From a checkpoint of a small image classifier.
Model: 8.47M parameters, 32-pixel images, arch vit, norm rmsnorm, activation gelu, patch size [4, 4], layers 14, width 192.
Training: soap at rate 0.002, 7400 steps, batches of 256, held-out accuracy 93%.
Data: 97085 training examples, 19.5 epochs.
Rows from block 10 of a small image classifier, named by matrix and row number. Rows with one number belong to one neuron. Each number is 50 + 12 x the weight over its row's rms, rounded and kept within 0 to 99. All counts start at 0.
After each neuron's rows are labels from the 100 images, of 14848, where the neuron reaches its highest value: "strongest on" is what is common among them; "colour at peak" is the nearest of a few named colours to the mean colour under the peak. Only what is clearly more common there than usual is listed. The data: microscope photos of single blood and bone marrow cells. In brackets: how many of the 100.
# fc1: MLP up (model.blocks.10.mlp.fc1.weight, 1152x192), inputs 160-191
# fc2: MLP down (model.blocks.10.mlp.fc2.weight, 192x1152, transposed), outputs 160-191

fc1.453:50 32 67 31 56 64 39 56 43 39 45 74 39 48 63 63 39 55 23 61 40 53 37 82 38 48 50 45 42 36 49 49
fc2.453:56 60 51 46 46 49 59 39 68 73 56 52 44 51 31 20 79 31 59 64 63 55 62 51 55 46 44 63 57 52 29 69
strongest on: cell type: band neutrophil (36)
colour at peak: purple (85)

fc1.445:40 42 37 69 37 76 69 75 43 37 49 52 54 50 43 67 54 48 48 41 54 50 50 55 48 73 38 59 27 43 52 33
fc2.445:44 58 68 50 42 43 45 22 67 56 60 71 59 38 46 41 34 70 71 68 49 40 29 37 39 45 72 57 47 34 69 58
strongest on: cell type: plasma cell (34)
colour at peak: purple (51); blue (47)

fc1.467:45 64 65 61 41 50 39 39 36 55 62 49 79 47 56 45 56 58 47 51 49 22 53 48 41 42 48 56 75 45 37 48
fc2.467:66 51 45 45 30 36 65 44 48 72 55 40 66 53 43 44 43 42 44 46 58 64 45 61 59 43 62 51 45 66 53 69
strongest on: cell type: promyelocyte (25)
colour at peak: purple (49)

fc1.361:46 56 50 60 62 42 31 49 56 64 49 65 57 53 50 32 51 65 47 59 58 48 30 44 55 49 47 55 62 10 60 60
fc2.361:57 62 55 51 45 37 63 58 37 69 51 36 40 44 42 30 76 50 43 42 40 45 61 45 67 58 44 21 70 30 43 56
strongest on: cell type: eosinophil (26)
colour at peak: grey (67)

fc1.375:37 58 55 61 62 73 44 54 66 46 59 46 40 55 34 56 44 43 39 62 45 49 53 28 29 47 47 57 44 45 58 44
fc2.375:55 28 61 44 46 52 60 43 44 70 63 33 58 43 55 46 59 63 43 42 75 66 52 48 60 30 49 26 52 64 48 56
strongest on: cell type: eosinophil (99)
colour at peak: purple (68)

fc1.128:54 73 59 58 61 45 28 42 58 56 72 47 53 53 23 34 39 46 51 45 41 50 33 41 61 52 62 42 55 46 48 35
fc2.128:36 34 29 71 54 53 68 42 52 43 42 34 52 28 47 47 40 28 46 42 39 46 59 63 56 72 50 55 51 53 38 55
strongest on: cell type: artefact (66)
colour at peak: grey (50)

fc1.739:64 67 50 45 52 39 35 38 49 57 54 42 39 43 54 69 52 50 47 64 72 56 47 37 37 40 58 51 32 45 47 71
fc2.739:56 67 41 56 62 63 51 38 53 71 52 62 59 35 46 38 56 56 58 61 37 51 53 46 42 41 50 08 58 45 56 83
strongest on: cell type: eosinophil (78)
colour at peak: purple (82)

fc1.747:65 30 58 61 47 36 45 28 52 40 55 42 55 48 57 62 45 50 57 45 49 64 48 76 40 40 30 33 45 65 56 52
fc2.747:48 40 52 49 00 54 49 30 51 53 41 68 54 54 26 60 45 37 74 34 64 42 72 46 51 75 48 63 60 50 67 56
strongest on: cell type: blast (28)
colour at peak: purple (71)

fc1.587:28 39 31 47 67 52 48 48 45 75 49 48 49 50 66 60 37 47 61 53 41 42 59 54 52 44 66 28 58 48 37 39
fc2.587:38 44 50 47 59 54 56 38 55 33 57 56 52 53 50 67 72 59 44 36 69 57 33 63 52 40 55 61 52 52 47 62
strongest on: cell type: platelet (100); smear: peripheral blood (100)
colour at peak: pink (100)

fc1.666:49 35 64 40 61 71 45 46 47 51 59 37 49 46 47 69 58 65 65 45 37 24 67 60 29 72 62 42 54 72 64 58
fc2.666:60 43 71 53 44 35 47 54 57 65 53 44 60 31 68 24 64 47 51 45 54 27 51 58 54 46 16 73 54 39 35 59
strongest on: cell type: plasma cell (25)
colour at peak: purple (66); blue (34)

fc1.333:62 38 71 67 53 52 48 45 72 57 44 53 56 34 60 43 48 48 61 37 44 36 45 59 40 49 54 63 58 42 54 56
fc2.333:43 55 41 53 43 63 37 44 43 41 48 54 40 57 40 59 56 29 44 47 56 52 42 63 51 45 47 45 36 59 40 50
strongest on: cell type: erythroblast (35)
colour at peak: pink (61)

fc1.297:31 59 54 66 47 52 46 63 29 51 34 56 32 51 67 45 59 48 49 63 50 21 59 42 76 58 40 51 60 51 47 44
fc2.297:54 68 41 49 48 43 53 53 43 53 49 49 59 37 40 73 58 52 59 53 39 75 37 64 46 64 67 63 52 40 61 67
strongest on: cell type: promyelocyte (33)
colour at peak: blue (32)

fc1.433:53 50 47 54 63 55 59 34 62 53 49 44 64 67 60 56 54 56 50 57 21 70 44 54 76 66 37 50 45 72 24 61
fc2.433:42 44 39 74 59 44 57 35 56 34 49 49 54 58 37 42 56 30 53 54 58 41 77 63 76 53 67 31 56 26 38 64
strongest on: cell type: myelocyte (48); cell type: promyelocyte (26)
colour at peak: grey (94)

fc1.78:42 42 55 39 70 71 59 40 66 51 49 29 51 62 46 39 56 35 66 43 43 71 57 49 33 55 73 46 44 75 47 70
fc2.78:57 49 24 58 48 28 37 63 56 62 40 59 58 38 59 41 57 65 42 79 54 40 54 35 49 51 44 57 45 44 50 49
strongest on: cell type: myelocyte (26)
colour at peak: grey (79)

fc1.131:40 50 66 60 41 47 46 68 36 59 63 54 50 53 48 62 63 76 63 37 60 52 47 53 51 44 32 52 43 55 44 59
fc2.131:60 63 79 39 31 50 42 52 71 66 58 59 38 66 77 44 42 46 19 53 49 45 63 58 37 47 30 48 40 57 36 48
strongest on: cell type: plasma cell (67)
colour at peak: purple (46)

fc1.46:51 67 44 53 47 54 62 59 39 48 53 61 38 38 51 66 55 43 27 63 34 55 47 44 40 41 35 49 48 55 62 60
fc2.46:54 41 61 43 72 36 69 37 41 70 58 51 70 27 51 38 65 54 58 55 58 61 51 53 46 36 72 38 55 52 52 37
strongest on: cell type: promyelocyte (26)
colour at peak: blue (32)

fc1.353:43 34 41 56 53 41 52 55 50 41 45 58 53 62 45 51 49 63 40 35 45 49 73 56 64 67 51 49 58 76 33 47
fc2.353:50 58 57 53 54 65 42 43 38 48 42 24 42 40 52 69 67 56 48 54 54 36 51 68 61 29 59 71 51 38 43 52
strongest on: cell type: erythroblast (41)
colour at peak: pink (52)

fc1.176:54 37 50 48 55 70 41 45 65 62 34 57 49 36 44 69 37 49 46 60 46 43 33 56 46 39 49 46 58 62 71 45
fc2.176:50 33 27 57 36 51 52 46 55 38 48 75 32 57 52 63 47 55 46 51 45 42 57 58 36 27 54 57 42 47 53 49
strongest on: cell type: artefact (43); cell type: segmented neutrophil (42)
colour at peak: purple (72)

fc1.446:64 36 67 56 70 35 48 51 25 72 46 41 32 41 49 50 56 69 59 69 50 55 48 25 42 53 70 43 08 37 53 46
fc2.446:39 89 52 44 49 54 50 55 64 40 50 62 64 49 54 33 53 49 56 47 50 62 60 53 60 54 48 37 81 35 47 76
strongest on: cell type: promyelocyte (46)
colour at peak: purple (58)

fc1.572:60 63 59 35 68 46 57 75 57 56 45 64 41 52 44 26 40 35 53 66 38 44 58 36 54 50 48 56 56 65 66 65
fc2.572:49 63 51 49 51 22 52 38 52 29 48 49 76 33 43 34 40 49 40 61 67 44 44 62 48 42 42 66 55 44 63 38
strongest on: cell type: plasma cell (38)
colour at peak: pink (67)

fc1.451:22 66 57 26 55 56 29 52 35 58 49 57 33 53 44 44 39 51 36 53 57 49 41 59 28 58 54 47 59 51 45 52
fc2.451:55 56 55 59 30 61 67 59 67 75 55 41 72 68 28 50 64 56 53 35 55 27 62 35 72 31 58 62 38 45 19 63
strongest on: cell type: eosinophil (76)
colour at peak: purple (68)

fc1.355:58 53 51 43 49 36 50 60 50 43 55 64 39 44 56 28 62 48 51 63 34 56 59 25 50 24 51 36 70 75 65 39
fc2.355:53 44 40 45 83 43 66 42 62 52 33 45 69 55 33 29 49 46 54 45 50 49 42 63 47 37 43 64 45 11 45 49
strongest on: cell type: plasma cell (30); cell type: promyelocyte (28)
colour at peak: pink (56)

fc1.434:53 61 61 48 42 43 47 59 37 40 42 42 48 63 41 56 56 58 46 80 32 45 54 50 51 47 35 54 57 59 26 28
fc2.434:60 56 40 42 49 42 70 27 69 46 39 34 67 50 46 39 47 62 51 16 49 55 43 56 48 42 65 48 65 47 60 58
strongest on: cell type: band neutrophil (39)
colour at peak: grey (68)

fc1.756:55 57 59 48 40 55 57 38 64 36 70 40 46 45 25 47 34 34 41 70 38 63 53 61 35 63 47 66 61 64 62 41
fc2.756:67 35 66 63 54 35 46 43 44 49 54 44 60 57 66 58 61 59 50 46 63 53 43 68 56 42 58 30 53 69 70 52
strongest on: cell type: plasma cell (40)
colour at peak: blue (28)

fc1.422:57 35 65 68 83 28 57 64 66 66 42 55 52 44 16 48 37 59 39 53 59 54 21 62 56 62 71 55 41 45 52 60
fc2.422:31 54 31 52 32 61 59 40 44 47 51 32 64 61 32 51 55 56 47 51 46 40 47 49 51 53 45 39 68 49 54 69
strongest on: cell type: lymphocyte (45); cell type: blast (29)
colour at peak: grey (87)

fc1.368:56 38 69 41 56 81 42 41 36 67 38 59 71 24 46 78 65 41 28 47 37 50 41 72 57 57 51 70 49 20 28 73
fc2.368:51 59 42 62 56 39 56 72 65 55 25 62 46 55 36 34 65 32 55 41 51 43 81 63 61 60 39 44 49 31 46 49
strongest on: cell type: band neutrophil (31)
colour at peak: purple (60)

fc1.107:49 77 35 75 51 64 48 43 52 59 47 46 52 42 36 23 51 47 60 48 58 53 77 45 59 48 52 48 56 32 65 45
fc2.107:38 72 41 46 41 70 63 49 41 58 65 56 29 59 48 34 45 49 61 53 41 42 52 53 46 69 31 67 67 62 55 61
strongest on: cell type: artefact (35)
colour at peak: purple (77)

fc1.552:53 49 44 59 54 51 35 43 34 57 54 65 46 53 25 42 53 57 54 60 40 45 51 26 52 48 44 51 55 56 63 54
fc2.552:62 36 54 45 42 51 61 25 45 70 56 56 63 59 54 35 60 57 69 55 33 75 46 61 58 59 26 32 57 64 50 45
strongest on: cell type: erythroblast (58); cell type: promyelocyte (30)
colour at peak: white (54)

fc1.420:60 46 56 46 55 50 48 40 45 58 66 55 41 49 40 69 34 64 63 62 46 41 44 52 44 57 41 22 56 57 51 55
fc2.420:52 65 61 47 43 54 51 47 42 44 46 55 43 54 49 40 70 76 46 49 39 21 72 44 55 46 25 60 31 66 56 53
strongest on: smear: peripheral blood (46)
colour at peak: purple (68)

fc1.592:48 51 57 37 61 51 21 62 40 31 42 52 29 53 64 38 43 36 50 44 63 52 65 37 68 58 42 47 50 52 40 51
fc2.592:50 64 59 74 51 45 54 57 45 71 58 63 47 55 81 38 62 69 60 31 53 55 58 48 49 34 44 37 56 50 50 65
strongest on: cell type: erythroblast (46); cell type: lymphocyte (39)
colour at peak: purple (75)

fc1.173:67 58 67 65 87 54 50 44 62 76 52 40 43 47 38 59 63 50 46 70 62 44 51 52 52 43 38 38 56 34 67 33
fc2.173:47 57 39 57 57 51 60 61 67 73 42 55 38 53 49 50 75 36 50 79 69 47 49 55 61 49 52 25 58 37 49 87
strongest on: cell type: eosinophil (99)
colour at peak: purple (78)

fc1.102:40 54 33 40 57 54 47 71 53 49 48 62 37 58 46 27 59 59 38 33 58 37 30 53 57 36 40 45 56 49 45 52
fc2.102:59 52 75 70 66 50 40 46 58 60 49 52 45 72 84 31 60 53 60 50 43 64 47 33 44 49 60 39 79 52 55 50
strongest on: cell type: erythroblast (67)
colour at peak: purple (50)

fc1.417:47 60 53 62 75 57 56 45 46 57 49 30 33 43 46 34 50 63 51 70 48 44 36 49 39 43 37 55 45 41 51 57
fc2.417:58 62 40 62 54 36 58 37 70 61 48 59 62 51 45 34 60 47 63 75 66 50 38 43 45 43 59 12 67 24 41 86
strongest on: smear: peripheral blood (94); cell type: myeloblast (55)
colour at peak: white (93)

fc1.166:55 29 43 45 44 52 60 54 54 60 48 61 36 48 52 37 62 51 49 74 60 34 67 49 69 59 59 42 57 62 45 46
fc2.166:45 44 55 33 38 40 55 44 48 45 51 76 60 55 57 44 61 34 40 53 36 78 45 35 55 41 73 44 55 43 77 73
strongest on: smear: peripheral blood (45)
colour at peak: purple (79)

fc1.698:79 50 57 31 58 37 34 44 67 30 49 36 13 52 38 38 50 58 64 63 42 65 52 55 56 68 28 44 65 61 34 53
fc2.698:52 58 30 82 66 67 63 29 48 63 50 63 64 33 54 50 49 59 36 50 21 72 31 48 65 56 51 46 40 51 46 69
strongest on: cell type: segmented neutrophil (52)
colour at peak: purple (62)

fc1.51:40 44 41 40 64 59 49 67 42 49 50 40 33 67 51 40 32 34 29 40 52 51 34 56 65 44 31 31 65 42 35 48
fc2.51:57 45 70 63 63 59 38 35 52 50 45 48 50 64 66 54 61 54 63 40 44 64 63 49 44 33 55 37 77 62 60 52
strongest on: cell type: segmented neutrophil (41)
colour at peak: purple (90)

fc1.24:56 48 56 68 42 23 62 45 46 38 56 48 25 63 22 46 52 51 54 54 51 54 51 63 41 58 44 32 54 50 56 67
fc2.24:32 42 60 45 29 43 49 44 45 30 46 56 77 48 67 41 53 49 56 38 43 57 48 39 65 46 69 37 44 43 50 60
strongest on: cell type: artefact (64)
colour at peak: pink (66)

fc1.66:81 42 40 62 39 51 38 31 64 58 58 55 39 56 54 48 66 47 37 75 33 63 68 58 44 49 18 75 34 82 63 52
fc2.66:40 60 60 56 57 38 69 47 51 46 41 64 53 58 56 55 38 59 33 42 68 50 58 51 37 26 64 42 45 29 48 39
strongest on: cell type: band neutrophil (25)
colour at peak: purple (81)

fc1.435:47 33 46 35 70 56 47 46 63 55 56 51 73 41 46 39 56 61 57 24 38 65 41 46 37 47 50 55 43 42 52 33
fc2.435:65 46 40 48 43 61 59 49 62 62 46 72 32 50 65 37 42 34 58 40 63 36 40 56 42 39 50 52 28 62 23 54
strongest on: cell type: lymphocyte (70)
colour at peak: blue (66)

fc1.344:49 53 31 55 53 53 46 53 68 50 55 38 52 55 33 33 33 45 49 50 35 32 67 30 40 48 65 60 42 25 49 54
fc2.344:51 71 40 62 38 53 68 47 39 60 66 52 32 58 45 51 72 42 34 35 57 62 21 63 48 37 26 75 58 70 45 54
strongest on: cell type: artefact (44)
colour at peak: blue (60)

fc1.99:55 46 65 60 49 63 43 47 61 42 32 41 54 62 40 61 41 53 37 67 27 42 59 49 63 37 62 58 30 44 37 63
fc2.99:51 31 34 59 41 60 57 36 63 51 29 61 36 49 41 64 48 49 54 20 63 58 52 61 65 64 47 40 55 65 70 32
strongest on: cell type: promyelocyte (43)
colour at peak: white (61)

fc1.229:45 40 38 56 36 75 38 57 48 46 74 29 35 47 47 51 52 21 37 33 61 42 30 67 55 60 38 50 37 54 38 51
fc2.229:57 51 63 61 31 56 56 41 72 61 48 57 75 52 73 34 33 59 51 46 58 38 45 58 50 55 54 66 76 38 52 35
strongest on: cell type: erythroblast (36)
colour at peak: blue (53)

fc1.656:38 58 50 41 37 52 54 59 47 45 56 45 60 39 46 44 47 51 73 42 48 35 65 68 28 40 70 46 62 36 33 41
fc2.656:65 33 47 46 52 57 52 54 52 75 48 45 38 73 64 48 61 37 42 66 60 42 28 52 49 45 36 63 29 64 44 59
strongest on: cell type: plasma cell (39)
colour at peak: blue (75)

fc1.404:48 42 67 50 42 52 59 61 77 35 35 38 65 57 30 25 59 50 53 53 53 55 36 47 40 48 47 55 60 43 36 64
fc2.404:59 40 47 46 60 47 62 46 21 44 51 56 50 54 60 55 42 62 43 29 43 57 40 47 44 61 23 62 55 60 33 27
strongest on: cell type: artefact (86)
colour at peak: white (54)

fc1.687:51 73 60 42 51 49 40 51 57 55 32 77 64 59 40 59 57 32 44 57 47 45 40 47 76 66 47 55 58 23 58 36
fc2.687:34 78 31 67 54 49 54 62 37 53 38 33 46 58 49 59 54 36 39 69 66 45 36 42 69 52 64 59 46 66 43 55
strongest on: smear: peripheral blood (43)
colour at peak: blue (27)

fc1.409:61 46 36 40 61 53 38 40 39 59 52 61 35 44 64 45 51 38 36 59 44 44 49 51 72 34 28 52 39 47 54 63
fc2.409:40 66 52 52 70 67 49 45 66 48 55 62 39 65 26 51 61 44 44 64 67 51 68 55 44 51 52 51 45 48 30 37
strongest on: cell type: eosinophil (72)
colour at peak: purple (94)

fc1.323:39 58 27 44 66 66 38 40 33 26 68 48 32 54 53 49 45 23 69 55 33 43 39 47 52 43 36 56 39 55 39 60
fc2.323:62 44 60 48 40 59 41 64 59 38 39 66 55 67 40 47 46 70 50 59 85 30 57 36 68 64 51 40 72 58 56 40
strongest on: cell type: artefact (48)
colour at peak: purple (53)

fc1.707:53 77 55 65 66 36 40 42 40 66 45 32 36 39 39 64 59 40 28 59 72 46 35 48 53 39 46 63 32 31 52 69
fc2.707:52 65 35 62 59 52 46 47 69 78 43 51 53 52 55 53 65 50 58 79 52 38 57 46 57 46 56 33 47 35 43 85
strongest on: cell type: eosinophil (97)
colour at peak: purple (84)

fc1.463:46 47 55 58 49 66 23 31 33 45 48 44 53 43 44 32 52 48 56 69 27 40 59 26 39 38 46 46 28 43 31 42
fc2.463:35 39 35 44 13 52 61 62 53 36 49 58 57 75 65 65 24 46 45 46 54 45 50 49 39 46 66 46 48 60 64 60
strongest on: cell type: blast (26)
colour at peak: blue (62)

fc1.390:67 47 48 60 41 46 28 56 49 65 36 79 59 43 48 66 49 60 26 70 32 60 66 54 56 59 75 61 42 60 35 52
fc2.390:31 55 61 41 91 52 42 56 55 27 53 32 31 55 45 47 44 51 51 52 58 31 68 68 52 51 68 57 35 34 53 40
strongest on: cell type: promyelocyte (38)
colour at peak: grey (97)

fc1.288:36 51 54 49 29 68 49 52 46 38 25 41 72 81 48 64 42 61 42 40 19 65 62 47 54 44 57 65 50 48 29 68
fc2.288:37 63 43 76 47 56 52 26 66 45 46 67 33 59 54 45 33 41 51 49 58 15 61 66 69 66 53 50 57 53 47 35
strongest on: cell type: myelocyte (31)
colour at peak: grey (84)

fc1.519:85 35 33 59 51 62 52 54 45 35 46 56 39 60 46 60 58 51 51 43 38 65 69 67 31 39 36 46 35 54 91 44
fc2.519:46 49 34 57 45 46 57 40 73 46 46 78 45 42 16 52 30 49 50 68 36 41 75 48 50 49 53 59 61 63 58 52
strongest on: cell type: band neutrophil (32)
colour at peak: purple (69); blue (30)

fc1.625:61 45 50 39 53 65 73 44 52 52 38 66 53 36 38 38 53 35 37 68 62 52 20 76 46 56 49 65 38 42 72 53
fc2.625:51 56 55 42 61 42 49 63 34 53 42 54 47 62 63 41 61 51 62 68 64 52 45 37 37 30 39 36 49 44 44 68
strongest on: smear: peripheral blood (100); cell type: segmented neutrophil (91)
colour at peak: white (95)

fc1.339:33 54 63 34 41 62 47 68 54 50 53 54 58 43 45 77 56 24 49 65 35 27 39 63 31 46 47 63 68 47 29 62
fc2.339:56 57 51 37 53 40 48 38 55 44 36 54 48 77 59 51 53 50 26 46 41 66 53 37 53 44 50 64 53 51 35 38
strongest on: cell type: band neutrophil (28)
colour at peak: purple (85)

fc1.402:55 31 33 71 61 37 42 50 29 45 35 43 61 60 42 52 48 58 57 55 39 45 49 51 52 50 35 59 57 60 72 70
fc2.402:48 44 16 62 38 47 55 66 70 44 47 53 43 35 45 72 54 42 39 34 51 40 56 55 44 31 66 35 51 74 35 40
strongest on: cell type: erythroblast (70)
colour at peak: grey (47)

fc1.425:40 62 48 48 72 41 70 59 36 49 21 53 53 29 24 33 59 39 50 26 54 63 35 74 45 61 51 51 50 48 44 52
fc2.425:62 62 51 56 36 31 54 51 70 40 59 56 66 65 76 49 44 51 40 30 38 40 68 46 55 56 68 59 49 45 53 50
strongest on: cell type: segmented neutrophil (43); cell type: eosinophil (35)
colour at peak: pink (49)

fc1.38:33 40 41 40 53 49 25 61 48 53 56 66 49 39 45 53 56 48 43 60 43 64 32 55 46 47 59 28 46 49 40 52
fc2.38:42 74 58 33 56 38 55 60 67 74 56 48 57 51 49 34 51 41 57 23 45 53 51 59 54 47 66 72 44 33 45 49
strongest on: cell type: lymphocyte (41)
colour at peak: purple (66)

fc1.458:53 49 56 58 74 52 51 52 49 69 41 50 62 54 62 41 42 55 66 41 49 62 53 50 67 60 31 57 49 34 46 34
fc2.458:51 39 43 57 60 48 51 49 58 51 51 51 47 55 43 70 70 60 35 79 35 63 45 27 44 71 41 55 47 48 60 70
strongest on: smear: peripheral blood (35)
colour at peak: black (39)

fc1.8:47 42 52 51 30 55 62 65 39 55 50 64 59 54 29 33 77 48 52 40 53 24 51 58 27 48 45 31 72 62 40 34
fc2.8:54 63 41 44 44 39 50 42 51 50 36 45 56 41 65 48 27 30 41 54 60 53 53 58 53 53 55 76 41 71 57 44
strongest on: cell type: plasma cell (31); cell type: artefact (26)
colour at peak: pink (52)

fc1.306:45 47 40 29 57 48 49 47 65 40 47 66 46 43 44 68 44 52 42 45 35 58 42 66 47 64 40 51 32 42 44 68
fc2.306:77 42 68 49 45 40 76 34 40 72 54 55 74 58 36 36 61 45 37 63 44 50 59 67 34 29 40 40 49 42 67 36
strongest on: cell type: band neutrophil (33)
colour at peak: purple (51)

fc1.661:48 37 66 41 49 47 63 56 48 10 60 51 30 72 32 33 45 45 43 55 52 65 58 60 42 48 41 34 56 48 33 48
fc2.661:43 56 39 56 50 44 60 54 65 34 63 67 44 82 63 62 41 46 56 28 59 51 73 25 67 48 65 48 46 46 46 44
strongest on: cell type: lymphocyte (42)
colour at peak: purple (80)

fc1.394:44 49 60 77 65 51 41 50 44 57 48 54 38 68 46 58 25 23 69 48 55 24 43 57 40 33 45 56 56 53 41 56
fc2.394:39 56 40 49 58 48 46 25 59 63 57 58 40 53 42 74 69 58 60 30 55 40 34 39 33 42 67 53 63 63 52 88
strongest on: cell type: platelet (25)
colour at peak: purple (60)

fc1.187:51 56 53 49 57 49 61 46 34 41 41 51 29 43 46 63 75 46 32 38 29 43 58 52 33 27 53 30 61 53 51 46
fc2.187:67 32 36 36 43 34 68 67 61 57 48 43 61 52 56 43 34 22 37 50 63 77 42 39 62 63 57 58 48 70 55 51
strongest on: cell type: erythroblast (37)
colour at peak: grey (58)